{"model": "segmentation model", "dataset": "Sentinel-2 satellite tiles (TerraMesh)", "crop_scale_min": 0.7, "norm_position": "pre", "mlp_ratio": 4, "bias": "all", "width": 128, "init": "torch_default", "beta1": 0.95, "adamw_lr_other_params": 0.0011, "gradient_centralization": true, "batch_size": 128, "epochs": 51.2, "warmup_steps": 430, "adamw_weight_decay_other_params": 0.05}
Rows from block 6, named by matrix and row number. Rows with one number belong to one neuron. Each number is 50 + 12 x the weight over its row's rms, rounded and kept within 0 to 99. All counts start at 0. After the name is the row's rms in percent of the matrix's.
# fc1: MLP up (model.blocks.6.mlp.fc1.weight, 512x128), inputs 0-63
# fc2: MLP down (model.blocks.6.mlp.fc2.weight, 128x512, transposed), outputs 0-63
fc1.135 102:52 59 42 32 71 45 64 16 50 46 55 45 59 60 55 46 45 33 51 44 61 44 59 42 38 54 27 45 68 65 38 57 65 35 54 46 50 57 57 34 31 56 33 60 49 52 28 49 40 52 36 68 38 50 59 05 51 43 77 47 66 59 50 57
fc2.135 107:28 26 39 48 29 40 41 65 57 63 53 51 57 57 41 46 50 57 41 38 51 54 64 49 57 49 36 49 31 46 34 36 50 49 45 47 39 44 62 27 43 40 46 55 53 46 24 22 36 53 37 48 45 67 45 63 56 50 21 64 61 44 51 57
fc1.136 104:59 43 61 42 48 57 55 53 36 66 62 66 45 42 39 33 65 77 55 64 33 66 47 58 60 61 41 37 54 61 50 54 58 69 82 57 61 43 48 64 59 62 45 41 33 61 55 46 36 42 43 44 51 42 68 60 37 60 65 76 54 38 33 58
fc2.136 101:48 50 36 35 47 60 57 62 77 48 51 53 47 60 41 62 17 39 41 26 45 40 27 64 76 42 58 46 55 51 42 56 51 41 31 63 38 55 44 44 44 70 64 76 41 20 61 53 49 44 51 54 31 58 57 54 52 55 64 40 50 42 51 59
fc1.137 115:57 48 42 42 44 62 64 51 45 43 50 47 59 40 40 56 48 48 38 45 33 57 53 45 50 54 36 33 59 56 41 62 33 39 40 66 55 35 47 49 72 24 51 48 62 50 49 35 42 47 49 60 55 41 62 52 41 27 55 44 56 57 38 56
fc2.137 122:74 37 45 60 53 42 48 71 45 67 55 42 53 51 40 53 42 57 39 40 38 43 51 40 44 25 46 59 50 75 43 34 58 51 50 72 50 37 60 45 41 45 35 34 62 59 66 43 45 66 30 39 72 53 59 53 36 58 26 42 50 52 38 46
fc1.138 086:59 35 36 49 45 47 57 24 65 49 40 43 64 52 45 54 68 47 59 54 52 60 71 47 64 50 38 62 50 57 67 41 44 34 65 43 20 37 45 51 50 49 34 51 41 53 47 43 43 46 43 67 49 44 50 57 54 60 59 57 66 54 49 66
fc2.138 094:60 59 47 46 42 60 52 57 51 48 57 43 52 36 27 44 31 50 52 43 37 62 25 52 18 49 57 50 39 44 59 49 49 52 55 52 52 66 37 45 46 51 61 59 44 53 30 44 66 74 56 38 48 65 45 24 61 55 42 49 49 28 65 66
fc1.139 106:56 44 43 45 31 50 65 60 41 50 48 43 60 36 45 36 57 73 42 34 61 48 72 60 52 42 47 24 51 46 61 34 55 54 62 53 50 46 46 73 58 42 45 66 48 37 37 58 51 39 65 20 68 48 66 48 42 57 71 45 43 52 31 45
fc2.139 114:57 37 47 45 55 50 39 49 42 57 38 51 46 61 60 48 67 45 60 80 46 52 38 46 36 54 56 53 59 67 51 72 46 42 66 52 59 33 40 51 43 49 48 49 54 67 17 46 61 47 60 53 32 27 31 39 53 37 47 47 60 49 68 54
fc1.140 104:66 44 36 41 49 38 46 38 37 55 47 49 58 34 55 61 61 41 62 14 65 52 49 38 36 23 65 59 46 63 57 46 63 52 35 35 46 46 60 61 43 50 53 44 44 61 45 47 56 53 62 47 35 58 50 23 28 62 52 58 60 36 63 55
fc2.140 105:45 42 53 60 34 54 27 56 59 51 41 52 36 33 28 54 30 64 41 52 44 63 43 45 63 63 24 36 48 39 57 39 49 40 52 45 37 53 62 60 65 58 71 57 31 38 54 46 30 44 25 76 72 43 63 55 60 41 31 69 37 61 41 40
fc1.141 102:54 37 51 25 50 34 58 46 52 39 60 75 13 53 30 53 51 60 31 53 71 48 43 69 36 42 44 84 57 62 32 42 41 47 46 61 63 46 52 32 57 40 78 35 59 56 46 52 46 30 37 46 81 51 44 58 49 63 46 30 46 46 50 60
fc2.141 107:76 60 39 77 39 61 50 38 34 46 40 37 56 59 63 48 64 34 38 38 62 54 65 43 40 15 72 33 48 42 54 45 60 30 65 44 46 49 38 42 63 53 57 52 48 21 54 23 43 41 55 55 46 49 62 74 68 68 41 72 44 33 30 63
fc1.144 095:36 51 54 49 51 63 57 44 24 35 32 37 48 49 46 45 61 38 51 31 55 77 45 64 27 45 48 42 54 46 50 40 57 48 44 43 74 51 42 16 27 59 45 28 44 47 60 56 59 55 72 54 53 51 36 62 45 51 41 59 63 22 64 54
fc2.144 084:40 56 33 60 47 64 49 40 72 76 70 60 50 40 43 34 38 65 52 63 44 38 51 43 66 65 57 62 51 58 42 54 45 49 61 49 15 70 79 73 59 49 51 54 50 41 49 41 26 39 38 54 43 42 46 54 48 51 77 35 45 75 34 30
fc1.145 097:39 44 36 56 41 49 63 30 62 60 39 43 35 60 45 40 61 36 30 48 44 44 59 51 43 61 43 52 35 70 35 29 43 41 70 50 56 56 55 45 56 60 55 55 53 57 30 51 55 48 56 43 49 40 50 52 43 65 69 60 39 53 50 41
fc2.145 098:46 43 50 37 49 63 55 63 33 40 68 53 53 45 55 71 27 43 73 48 64 47 41 33 45 22 43 33 53 35 40 55 63 25 57 49 34 53 40 51 36 53 22 59 31 30 62 37 48 27 35 53 51 32 66 45 51 24 50 43 45 57 27 33
fc1.146 081:64 45 48 47 42 58 53 56 53 49 55 56 48 41 63 63 33 57 67 31 71 56 57 48 34 27 48 63 65 52 48 56 64 66 47 28 53 26 45 33 32 56 58 66 36 61 56 49 42 70 45 46 75 43 48 40 47 45 60 66 82 36 40 52
fc2.146 090:69 35 57 44 19 65 43 41 53 44 47 37 41 53 32 53 39 56 31 50 59 40 45 65 26 44 34 33 24 45 50 59 14 67 68 66 40 70 58 51 55 46 49 54 59 54 56 30 46 51 60 36 49 55 38 45 46 40 39 47 37 46 56 63
fc1.147 095:50 63 43 43 50 40 50 50 52 43 42 54 46 47 59 55 65 35 40 59 47 60 38 41 33 47 56 45 49 63 44 37 52 40 72 61 40 45 50 31 77 61 63 39 62 49 48 58 51 40 40 50 75 53 59 67 37 65 98 55 63 43 41 42
fc2.147 094:62 33 44 70 51 47 44 40 93 39 26 50 25 37 42 47 21 64 46 46 38 42 38 63 43 40 33 62 30 55 49 60 40 42 52 39 69 48 44 61 59 50 37 66 42 55 49 60 67 47 46 51 62 31 38 40 47 40 43 41 34 67 64 18
fc1.149 092:41 66 65 60 42 70 53 37 50 41 16 67 42 51 30 55 68 52 48 51 57 60 55 64 71 43 67 63 57 53 50 48 71 44 51 70 39 56 48 40 60 46 48 42 66 50 36 37 40 63 53 29 52 46 36 29 53 44 46 45 34 35 49 51
fc2.149 093:48 52 42 32 64 54 58 52 32 60 65 53 58 54 46 36 50 58 66 46 55 61 46 33 52 67 77 58 27 51 22 42 47 69 34 53 43 57 55 43 65 60 34 42 56 48 40 66 67 38 44 61 44 54 35 69 68 36 57 48 52 57 35 63
fc1.150 096:68 50 26 49 47 45 50 64 55 61 51 29 52 43 34 48 48 61 55 48 64 40 25 48 34 70 63 44 39 51 31 36 47 52 30 63 64 28 46 51 64 50 57 12 48 59 59 56 41 60 32 55 44 42 38 63 50 44 69 43 47 45 51 64
fc2.150 098:68 60 58 45 50 54 49 42 53 56 70 62 46 51 38 35 31 56 32 73 37 67 36 33 56 50 53 53 50 54 34 66 43 57 67 54 30 67 43 44 65 48 50 60 47 41 50 34 47 33 39 28 46 39 77 20 28 64 54 45 42 76 54 47
fc1.151 092:49 33 56 44 39 42 54 46 43 59 42 56 43 32 62 72 52 42 57 40 48 48 47 67 48 59 67 50 46 57 42 58 76 48 48 38 47 45 56 59 41 39 32 35 51 68 44 63 50 67 59 53 47 40 55 61 44 41 49 54 61 27 24 58
fc2.151 092:52 47 28 45 69 59 62 57 63 59 52 63 41 52 41 41 42 41 55 28 58 46 28 55 63 27 42 65 52 30 49 52 54 52 40 49 54 58 40 41 46 74 80 74 53 45 47 60 32 52 28 45 50 37 58 63 56 54 64 44 59 75 64 46
fc1.152 120:57 34 22 46 26 51 56 76 55 54 62 76 33 73 55 44 54 57 52 62 39 53 56 46 38 50 38 44 46 47 50 66 66 47 51 37 48 49 49 63 49 52 41 15 37 60 20 64 52 36 36 54 62 39 63 51 61 58 58 49 37 48 35 44
fc2.152 111:58 29 51 34 62 64 56 33 37 42 55 56 52 69 55 48 43 34 45 24 81 61 50 63 53 45 58 42 44 46 59 24 43 40 51 42 39 57 72 62 66 54 60 53 59 44 56 55 33 52 64 36 49 63 60 42 33 32 58 55 50 48 42 52
fc1.153 099:36 49 47 64 56 54 53 32 49 53 53 63 52 46 62 49 72 49 26 59 49 48 42 53 52 51 38 48 34 27 40 61 30 60 57 60 48 66 55 55 45 56 67 47 47 45 40 57 55 64 30 42 15 59 58 30 52 44 48 56 47 28 52 41
fc2.153 098:67 55 56 43 57 37 55 52 66 49 53 30 53 53 40 55 41 51 54 60 63 61 43 31 70 60 61 55 66 55 77 40 54 57 57 78 39 51 49 46 52 33 40 52 47 33 55 64 41 39 59 68 70 32 38 52 58 63 59 38 26 58 42 76
fc1.155 100:66 34 58 24 26 43 32 32 66 52 78 75 53 30 33 48 26 59 54 62 42 54 37 55 40 51 36 29 41 40 54 40 63 43 31 48 57 55 46 34 50 31 67 54 45 51 39 53 54 55 53 50 54 55 29 50 43 37 55 38 47 51 40 46
fc2.155 105:51 48 37 63 54 51 20 54 59 13 37 47 50 43 60 50 51 53 56 57 41 36 67 59 44 64 63 52 58 62 49 63 40 57 49 62 33 44 54 73 37 57 44 32 31 55 51 33 60 79 67 70 50 60 70 52 63 57 48 53 51 51 53 42
fc1.156 090:56 38 51 52 45 50 43 58 75 47 29 55 31 60 41 40 49 64 72 39 48 64 45 42 59 33 51 48 63 52 56 32 16 49 65 42 41 41 32 67 57 41 46 28 39 59 47 63 72 62 64 47 64 43 51 84 53 49 30 36 48 45 32 43
fc2.156 089:45 50 66 51 55 59 37 31 43 56 70 60 66 62 52 56 46 39 45 24 76 43 57 58 41 74 36 49 59 31 55 57 60 40 44 52 64 49 62 34 48 46 63 60 58 52 56 26 48 52 54 58 48 48 38 60 45 49 39 58 42 37 67 57
fc1.157 084:52 60 49 35 60 61 52 49 41 52 55 30 62 27 49 54 86 33 42 45 54 54 41 41 46 63 58 57 48 61 72 62 54 60 50 33 52 47 57 52 49 52 70 56 56 62 50 35 61 58 40 59 77 49 63 37 52 48 62 40 65 38 54 46
fc2.157 074:49 61 35 46 48 46 51 45 50 38 52 63 44 50 56 57 42 67 55 46 63 60 41 58 33 40 38 62 34 50 48 45 39 71 51 62 44 53 67 56 59 64 43 52 43 66 67 67 49 48 88 43 50 22 56 55 38 50 32 34 50 34 58 60
fc1.159 097:76 45 50 23 55 63 40 65 48 77 65 53 51 56 33 49 59 57 37 40 60 29 61 47 46 37 60 31 40 58 57 54 37 52 61 39 53 37 54 56 53 65 73 25 44 58 54 48 45 51 42 57 41 14 58 56 46 58 35 54 49 53 48 49
fc2.159 108:41 72 48 65 62 35 30 62 55 53 57 62 50 50 38 63 34 35 48 58 48 54 62 44 37 30 51 42 47 37 52 51 53 41 52 48 57 31 58 59 39 43 69 46 23 42 59 42 52 77 59 49 30 36 55 66 63 53 60 68 49 48 39 45
fc1.160 088:53 28 59 29 65 49 64 45 45 53 48 45 44 59 36 41 70 47 48 59 62 32 61 66 59 44 53 43 35 67 64 39 50 33 57 52 40 53 66 46 67 47 79 37 41 41 66 48 39 59 46 30 40 51 77 36 52 39 63 65 38 30 55 49
fc2.160 086:36 51 47 57 51 46 32 44 65 53 55 57 70 45 74 63 66 32 64 42 44 27 67 57 63 43 30 41 39 41 30 57 32 29 50 48 56 55 60 43 43 41 46 50 35 62 54 64 48 59 39 51 51 60 51 62 46 59 68 34 46 35 65 44
fc1.161 093:79 57 55 57 66 44 53 58 52 54 45 45 60 54 34 52 82 48 48 34 53 61 33 43 43 39 44 64 33 69 52 51 61 31 61 38 58 35 54 52 66 51 57 47 38 69 73 57 42 24 44 56 44 56 34 40 34 60 48 48 42 61 55 39
fc2.161 088:64 63 45 36 50 60 36 40 60 70 51 41 44 48 62 74 25 54 51 59 67 48 54 46 49 68 50 50 53 36 64 35 36 53 42 42 73 35 56 69 63 50 43 66 40 49 73 48 65 74 51 55 63 56 59 49 51 43 37 54 58 60 51 46
fc1.163 111:73 69 57 53 64 31 35 36 31 56 54 42 39 53 65 45 49 44 65 42 56 48 50 49 43 52 36 60 34 49 32 44 27 32 56 51 34 73 30 34 50 62 32 60 47 50 43 43 50 49 15 31 62 44 40 50 35 48 58 58 63 35 51 55
fc2.163 116:32 57 61 57 75 38 33 47 60 57 46 47 48 45 41 33 69 52 55 51 62 63 37 42 46 49 44 73 73 40 49 47 62 71 42 35 71 42 66 39 33 54 40 48 26 47 32 45 40 57 36 38 44 50 28 45 36 44 71 61 42 72 46 47
fc1.164 107:57 45 50 51 44 28 51 58 75 73 55 40 59 49 39 42 45 29 45 51 56 38 33 29 39 29 50 46 41 51 67 53 57 40 39 56 52 59 47 57 69 51 53 27 50 56 55 56 43 70 40 66 56 59 55 57 46 52 50 50 59 39 64 34
fc2.164 112:42 40 54 40 48 51 45 57 57 51 38 71 72 63 57 50 42 47 56 81 50 78 46 48 82 59 67 40 48 52 60 57 45 53 56 30 58 56 37 47 40 45 42 73 75 34 41 29 45 66 49 44 45 79 65 56 69 50 49 35 39 48 40 46
fc1.165 103:54 62 49 42 43 48 37 45 48 42 33 43 44 71 47 51 66 54 35 40 40 43 44 65 63 52 67 39 29 55 47 48 57 63 41 43 39 46 38 33 62 51 67 60 39 67 84 63 57 30 43 49 42 52 50 57 37 58 51 53 60 39 60 57
fc2.165 088:37 53 62 34 22 45 46 45 46 50 33 58 66 41 49 67 56 46 64 61 52 63 66 30 60 60 37 41 45 60 59 61 40 51 55 55 48 62 63 71 55 43 44 28 44 50 53 53 55 57 54 52 53 50 29 44 49 29 40 48 33 63 59 33
fc1.166 070:74 45 52 50 46 51 51 50 27 38 62 60 59 52 47 53 15 49 48 39 64 42 38 70 67 58 39 44 40 43 66 39 47 31 49 50 54 50 48 36 51 60 55 42 68 55 69 65 55 36 51 70 54 57 63 75 60 46 32 37 54 52 41 36
fc2.166 069:43 49 49 51 57 37 56 37 73 59 57 40 34 37 50 38 68 45 30 62 50 43 28 53 33 52 40 60 62 57 28 62 48 56 48 51 57 34 51 58 40 47 57 55 55 52 53 51 64 61 50 48 33 56 21 64 31 72 59 56 63 60 71 55
fc1.167 129:32 41 55 61 53 36 48 34 34 42 34 50 63 35 46 61 51 38 22 48 46 51 49 48 80 49 43 51 38 33 66 67 46 25 42 41 48 58 58 44 40 56 47 63 58 55 63 21 40 48 35 46 60 42 53 35 55 53 66 39 56 33 45 46
fc2.167 120:51 54 54 52 38 56 51 56 62 70 50 57 59 36 46 41 64 60 55 62 50 51 40 41 39 60 35 45 56 59 33 29 51 60 46 53 50 41 24 47 58 41 54 18 47 32 43 58 62 32 50 46 47 42 56 62 41 37 40 71 55 80 41 61
fc1.168 099:62 45 65 42 25 65 42 40 45 48 54 57 47 41 41 51 56 64 50 56 41 54 61 60 56 47 66 34 56 69 51 39 55 55 34 52 21 49 65 32 57 48 55 58 55 56 60 47 43 34 58 21 70 75 56 54 69 61 36 24 32 44 55 40
fc2.168 102:53 65 53 54 59 92 45 58 33 50 47 46 30 51 56 58 43 44 83 64 60 37 39 26 32 61 65 76 54 34 52 43 41 53 64 49 55 54 28 55 45 40 40 40 37 38 45 50 44 60 42 51 53 14 50 52 51 37 76 70 52 49 63 37
fc1.169 106:59 57 74 52 60 58 23 42 62 58 46 50 46 62 49 33 65 57 42 33 49 51 11 51 37 62 48 44 51 47 65 67 53 65 28 74 41 43 50 51 34 52 47 53 55 46 35 40 43 45 36 38 52 48 67 67 43 39 61 48 54 49 52 46
fc2.169 103:43 42 79 47 45 64 68 50 52 27 55 47 48 36 58 74 52 43 35 54 56 57 67 56 68 56 48 52 69 52 42 32 52 52 63 41 48 51 55 37 53 59 64 76 29 66 55 54 40 61 88 34 64 62 61 53 73 46 29 62 61 31 43 43
fc1.170 097:57 47 63 59 47 35 60 48 58 56 50 68 60 43 60 43 53 57 27 43 63 71 42 46 58 61 49 49 48 40 30 37 46 27 63 56 53 43 44 51 51 38 39 52 74 35 62 47 48 31 50 76 57 31 57 53 39 30 50 39 62 43 59 62
fc2.170 095:47 61 37 39 58 43 54 47 39 72 45 51 29 57 55 43 52 55 60 56 58 65 40 40 38 55 62 44 64 46 65 44 66 43 38 31 49 35 33 50 43 41 53 57 65 71 39 45 43 67 51 42 79 54 29 55 58 65 32 59 57 22 45 55
fc1.171 085:69 49 40 59 71 18 69 71 50 50 45 71 53 53 48 46 58 58 61 57 60 39 47 51 38 45 68 40 50 54 55 64 28 48 45 56 41 56 44 40 61 30 57 34 56 55 50 56 41 67 45 55 58 36 52 59 33 69 50 47 62 60 72 60
fc2.171 090:42 56 48 35 43 81 59 53 42 57 71 57 38 23 45 39 57 39 49 57 46 39 46 62 58 69 45 61 45 64 59 49 64 56 23 37 48 55 53 38 25 65 56 67 40 34 60 53 67 28 54 53 49 65 33 58 47 34 54 55 52 39 44 42
fc1.173 112:38 31 45 66 38 55 53 52 20 58 50 23 64 57 45 57 42 42 63 46 38 52 47 54 32 56 37 33 46 54 33 51 71 48 47 54 53 57 58 39 64 76 49 21 35 52 50 57 47 53 53 61 61 53 42 35 45 54 51 28 36 34 59 30
fc2.173 099:56 49 57 41 51 58 52 59 69 66 38 50 43 55 56 49 48 71 40 53 61 40 47 50 61 61 54 60 45 67 33 67 44 59 59 44 39 48 46 52 58 33 47 46 46 33 66 45 65 43 56 39 73 38 49 45 58 50 47 39 81 71 51 61
fc1.174 109:54 31 19 46 61 29 50 43 37 55 66 62 48 44 24 40 49 53 20 44 54 53 54 60 44 46 47 56 57 34 58 52 33 28 36 41 59 48 51 39 45 46 45 31 44 56 60 30 45 39 45 49 44 72 75 53 59 45 53 41 41 52 46 50
fc2.174 112:36 54 67 68 44 56 29 49 44 47 47 43 44 42 72 48 35 55 45 32 44 63 55 38 41 76 26 50 67 51 38 60 51 67 44 52 48 45 57 40 55 43 49 40 31 47 18 60 59 53 50 24 50 38 30 46 58 60 50 64 69 53 60 58
fc1.175 094:51 55 63 56 57 57 62 41 54 49 36 48 31 48 51 44 62 27 40 47 56 46 28 76 47 46 63 64 50 39 23 57 45 60 50 38 25 66 45 40 61 52 58 45 60 69 35 58 59 70 38 46 53 30 36 53 65 37 67 61 58 61 69 61
fc2.175 096:41 40 27 37 52 30 54 56 52 49 40 34 67 52 42 37 34 56 44 42 53 62 53 52 67 53 68 45 63 51 54 44 65 44 44 64 78 38 37 25 63 68 66 68 52 58 38 65 50 68 30 43 63 46 33 49 38 41 28 56 39 58 35 50
fc1.176 105:50 66 62 46 44 67 43 34 39 58 55 42 33 19 55 65 29 40 51 56 60 57 54 58 68 53 35 48 40 42 62 47 39 36 53 43 57 38 57 76 46 39 39 47 58 39 56 49 59 47 49 52 42 27 62 42 47 48 76 58 65 50 63 49
fc2.176 087:44 65 45 33 36 57 73 55 39 62 57 75 52 60 71 64 47 50 50 48 52 41 62 66 56 64 62 38 56 50 54 53 43 30 67 60 41 48 48 45 50 47 41 76 49 46 58 50 50 39 27 39 45 53 49 51 62 41 59 38 43 41 48 58
fc1.177 120:51 63 41 49 57 56 45 57 60 37 55 37 44 52 49 60 55 51 26 62 44 71 59 59 54 30 37 64 44 63 33 34 52 68 63 37 54 12 53 58 68 63 57 36 37 59 57 49 69 46 47 79 59 65 55 47 33 35 50 49 65 31 72 62
fc2.177 127:56 77 45 61 44 55 59 53 33 59 32 61 48 25 59 30 44 55 57 37 46 22 26 42 30 67 49 55 34 34 55 51 58 52 36 61 33 63 61 41 41 30 45 75 76 45 41 51 18 53 34 49 42 47 46 41 63 46 61 57 62 40 45 51
fc1.178 115:30 67 40 49 40 67 70 43 65 46 54 56 47 37 58 47 57 56 81 47 49 47 32 49 45 50 68 74 45 60 60 53 63 48 33 70 23 48 65 72 40 52 66 42 59 61 39 51 62 32 47 21 59 44 46 45 64 67 59 41 37 36 33 52
fc2.178 114:47 68 46 60 72 59 42 46 55 42 53 42 73 50 42 41 55 44 76 48 39 50 46 51 55 59 50 59 41 52 42 57 39 62 49 63 74 58 51 60 64 52 56 43 03 41 34 56 59 69 58 65 45 48 52 53 44 50 47 76 72 51 48 48
fc1.179 086:42 57 41 34 43 69 51 35 58 32 37 67 47 54 44 52 69 44 39 30 59 49 33 50 43 39 71 55 59 32 69 37 39 43 49 73 47 57 54 62 62 33 51 59 31 34 60 50 56 22 47 26 49 42 58 53 34 44 52 38 50 18 54 32
fc2.179 085:46 47 57 74 55 55 61 69 37 39 55 60 53 46 48 40 63 67 57 58 51 71 38 61 60 60 49 68 45 72 57 45 82 53 37 42 46 41 81 55 73 50 67 36 65 48 48 52 54 68 77 51 54 37 66 35 36 46 39 52 17 61 43 66
fc1.182 095:37 72 49 46 74 58 57 49 40 62 50 76 49 39 40 50 19 54 48 63 71 40 44 47 42 52 17 48 43 40 79 66 37 33 67 55 36 51 61 62 40 76 54 43 44 46 36 60 25 63 45 24 49 35 56 45 35 70 38 66 58 51 46 41
fc2.182 098:19 46 50 59 41 67 48 65 49 24 64 50 46 73 74 47 57 57 64 55 49 60 41 37 42 52 55 48 40 60 19 42 45 40 58 53 73 48 46 42 56 29 44 39 68 34 40 55 65 46 67 65 69 47 47 42 72 54 58 40 42 62 46 34
fc1.183 095:58 41 44 43 37 52 60 61 59 52 20 63 50 78 44 35 38 50 73 37 57 71 44 54 25 59 36 49 65 78 39 49 53 44 40 44 52 53 58 39 58 56 53 32 33 59 42 43 40 59 51 75 41 61 67 32 55 54 65 49 45 55 64 41
fc2.183 095:40 50 42 34 59 37 63 64 46 40 44 45 51 63 44 37 57 57 47 42 63 46 40 17 50 38 58 49 35 53 61 60 33 65 61 39 43 70 53 53 53 21 64 59 53 41 61 63 50 36 68 59 39 27 44 47 41 60 69 39 53 59 40 65
fc1.184 117:45 52 44 68 48 52 44 54 36 47 35 23 48 42 55 60 59 32 53 58 60 31 45 39 35 76 54 56 58 58 74 36 58 51 66 49 48 59 49 46 50 29 47 36 36 45 46 60 50 54 62 59 32 60 63 40 29 23 63 39 47 45 62 55
fc2.184 113:50 41 53 54 81 55 61 37 55 65 49 60 45 28 54 57 53 59 50 38 48 38 45 41 51 44 63 56 48 42 61 56 55 69 53 46 30 43 57 46 28 48 63 56 39 51 58 51 54 17 43 44 65 43 54 44 64 69 44 43 49 30 41 43
fc1.185 104:48 41 43 58 37 43 30 65 44 60 49 54 42 54 27 49 48 60 51 60 53 46 72 65 58 67 35 37 30 51 49 61 40 30 65 42 43 62 56 75 49 42 50 30 49 79 56 46 39 36 53 46 36 63 55 42 55 38 40 53 64 63 32 41
fc2.185 102:63 43 46 37 65 39 56 50 53 52 24 41 34 33 50 64 59 29 45 36 54 66 47 55 51 48 39 45 39 43 50 30 48 44 58 60 56 54 54 41 53 45 68 58 24 40 56 42 48 54 58 82 56 38 50 38 42 62 40 32 45 32 48 49
fc1.186 113:39 56 61 52 52 33 41 49 42 45 37 51 57 52 46 48 50 43 51 35 46 31 30 44 54 55 28 73 57 37 46 57 66 48 56 48 69 68 46 45 68 46 53 41 78 47 26 53 55 56 46 50 57 31 46 58 34 44 52 35 71 43 58 24
fc2.186 112:57 60 53 50 52 48 39 61 40 51 33 48 55 48 48 55 42 49 50 33 41 62 46 38 79 66 49 30 51 71 51 47 47 57 44 46 18 38 51 56 31 70 68 55 21 68 64 60 36 63 51 36 34 55 38 39 52 63 38 56 53 44 36 55
fc1.187 087:63 32 56 55 60 50 61 53 68 63 65 44 65 72 30 38 33 47 51 47 72 43 62 60 29 36 36 36 45 55 40 73 91 44 58 74 49 64 47 50 75 49 49 40 50 53 55 44 40 59 54 56 34 61 46 39 59 57 55 25 46 40 60 53
fc2.187 087:56 51 33 46 63 34 50 40 67 50 31 59 27 43 50 77 57 66 60 43 46 42 43 60 30 58 48 57 40 55 53 56 39 47 66 45 70 42 42 38 51 21 49 39 40 57 28 27 57 47 47 50 42 49 82 36 57 42 46 54 61 56 51 38
fc1.188 106:70 52 56 59 29 29 42 43 49 48 59 58 62 41 44 49 60 54 54 33 59 57 62 54 54 28 52 32 56 67 54 62 56 37 50 33 52 58 49 61 28 45 63 78 81 56 53 61 56 45 55 48 66 34 46 47 41 70 41 45 39 41 56 50
fc2.188 111:28 46 42 64 51 36 46 44 54 44 50 44 47 45 47 58 49 53 73 52 35 57 42 42 47 59 43 52 30 26 55 57 58 50 50 49 59 53 40 50 46 19 38 34 52 61 66 36 49 45 26 47 60 59 43 60 50 48 28 41 43 56 79 54
fc1.190 087:62 50 72 50 43 19 65 33 52 68 34 46 59 30 35 37 42 51 45 50 54 55 50 31 69 37 39 36 64 51 62 56 54 41 46 31 33 61 50 43 59 44 70 45 49 29 49 61 50 66 44 63 48 43 68 59 58 61 47 62 48 50 74 46
fc2.190 094:48 49 52 62 66 75 32 44 74 42 32 60 66 48 43 65 62 37 56 45 48 24 55 47 42 50 38 61 36 40 58 49 65 65 44 48 82 48 49 64 42 57 41 51 34 44 63 46 58 44 39 53 29 48 23 53 34 49 60 40 50 37 71 47
fc1.191 101:46 46 44 31 56 54 43 41 50 55 48 76 56 47 53 29 32 65 65 37 39 43 34 58 46 36 22 45 51 74 34 55 35 46 51 46 62 52 70 50 59 64 71 37 48 35 58 73 47 34 51 51 45 45 46 41 45 84 57 50 47 27 28 49
fc2.191 092:48 55 39 59 61 48 55 39 43 48 51 38 35 38 80 66 50 40 27 45 59 36 30 55 57 59 77 38 46 32 39 54 34 29 44 59 32 66 63 41 48 27 44 62 38 54 51 41 48 51 46 49 54 28 73 41 48 60 62 44 70 52 45 42
fc1.192 105:59 67 62 47 51 60 74 36 63 70 64 60 30 62 49 39 33 38 50 43 65 34 55 68 52 52 43 60 41 52 55 53 42 53 54 53 55 61 39 23 60 52 62 63 40 63 40 44 36 45 59 31 61 46 52 48 43 36 58 49 60 42 44 44
fc2.192 109:33 49 34 46 47 34 44 58 54 56 32 24 68 51 60 49 60 55 49 55 78 39 42 49 52 59 74 60 59 56 63 77 57 32 36 67 55 41 47 60 43 78 63 56 37 49 68 37 49 41 42 38 54 66 36 49 47 59 45 56 55 49 58 38
fc1.193 116:70 52 69 65 45 38 64 54 54 62 34 48 47 41 48 44 50 33 56 61 75 53 58 66 47 55 40 46 55 59 55 32 40 38 38 62 55 44 48 50 53 42 78 56 42 66 49 56 34 59 40 82 29 18 45 53 55 66 68 24 56 70 76 52
fc2.193 119:42 65 33 58 59 72 62 60 65 29 45 60 39 51 45 69 56 53 43 38 49 64 57 64 40 29 52 35 62 49 63 65 53 57 58 36 56 72 58 37 27 66 71 36 59 50 43 66 72 54 54 24 50 54 70 69 49 68 45 64 57 51 43 50
fc1.194 089:66 45 62 37 45 62 54 46 44 34 41 34 35 64 39 41 41 69 60 42 61 42 58 39 47 33 29 52 39 62 55 57 54 47 34 28 58 28 48 41 39 46 62 42 32 47 59 44 52 48 53 47 63 58 47 45 53 55 52 38 56 38 52 76
fc2.194 086:30 28 41 55 45 52 22 41 40 37 52 42 59 31 47 41 55 51 49 46 45 70 51 46 43 40 57 51 56 58 62 41 60 70 35 50 49 38 42 47 55 33 45 40 31 46 56 43 54 46 57 55 35 54 70 53 49 61 53 51 26 38 65 41
fc1.195 101:66 41 36 65 50 50 65 43 44 48 54 54 68 31 66 39 32 57 47 47 25 44 39 58 48 55 24 63 53 51 39 50 67 61 36 60 66 70 62 32 68 45 59 58 50 61 46 55 58 69 47 66 44 45 42 49 37 50 73 60 51 62 39 39
fc2.195 098:45 38 56 46 51 32 41 58 52 60 39 51 21 42 68 59 48 61 73 41 59 56 65 52 54 50 40 75 65 48 34 64 47 48 67 41 52 39 47 61 59 55 50 43 46 39 50 69 55 37 41 53 66 65 47 47 57 58 23 56 59 55 41 44
fc1.196 111:45 35 43 44 62 44 39 44 64 49 50 44 66 59 73 37 65 39 62 65 76 47 36 52 35 45 47 52 24 48 78 21 36 38 53 51 76 47 60 51 50 55 39 44 62 49 54 40 43 47 53 77 61 36 53 39 27 40 73 49 63 39 54 66
fc2.196 108:51 63 54 69 48 36 51 40 46 43 51 43 71 61 54 49 47 62 46 66 50 32 55 62 34 52 48 53 45 39 48 63 57 48 33 53 29 65 52 63 48 38 57 39 56 37 50 55 53 37 46 60 61 59 45 44 50 70 55 59 48 49 60 43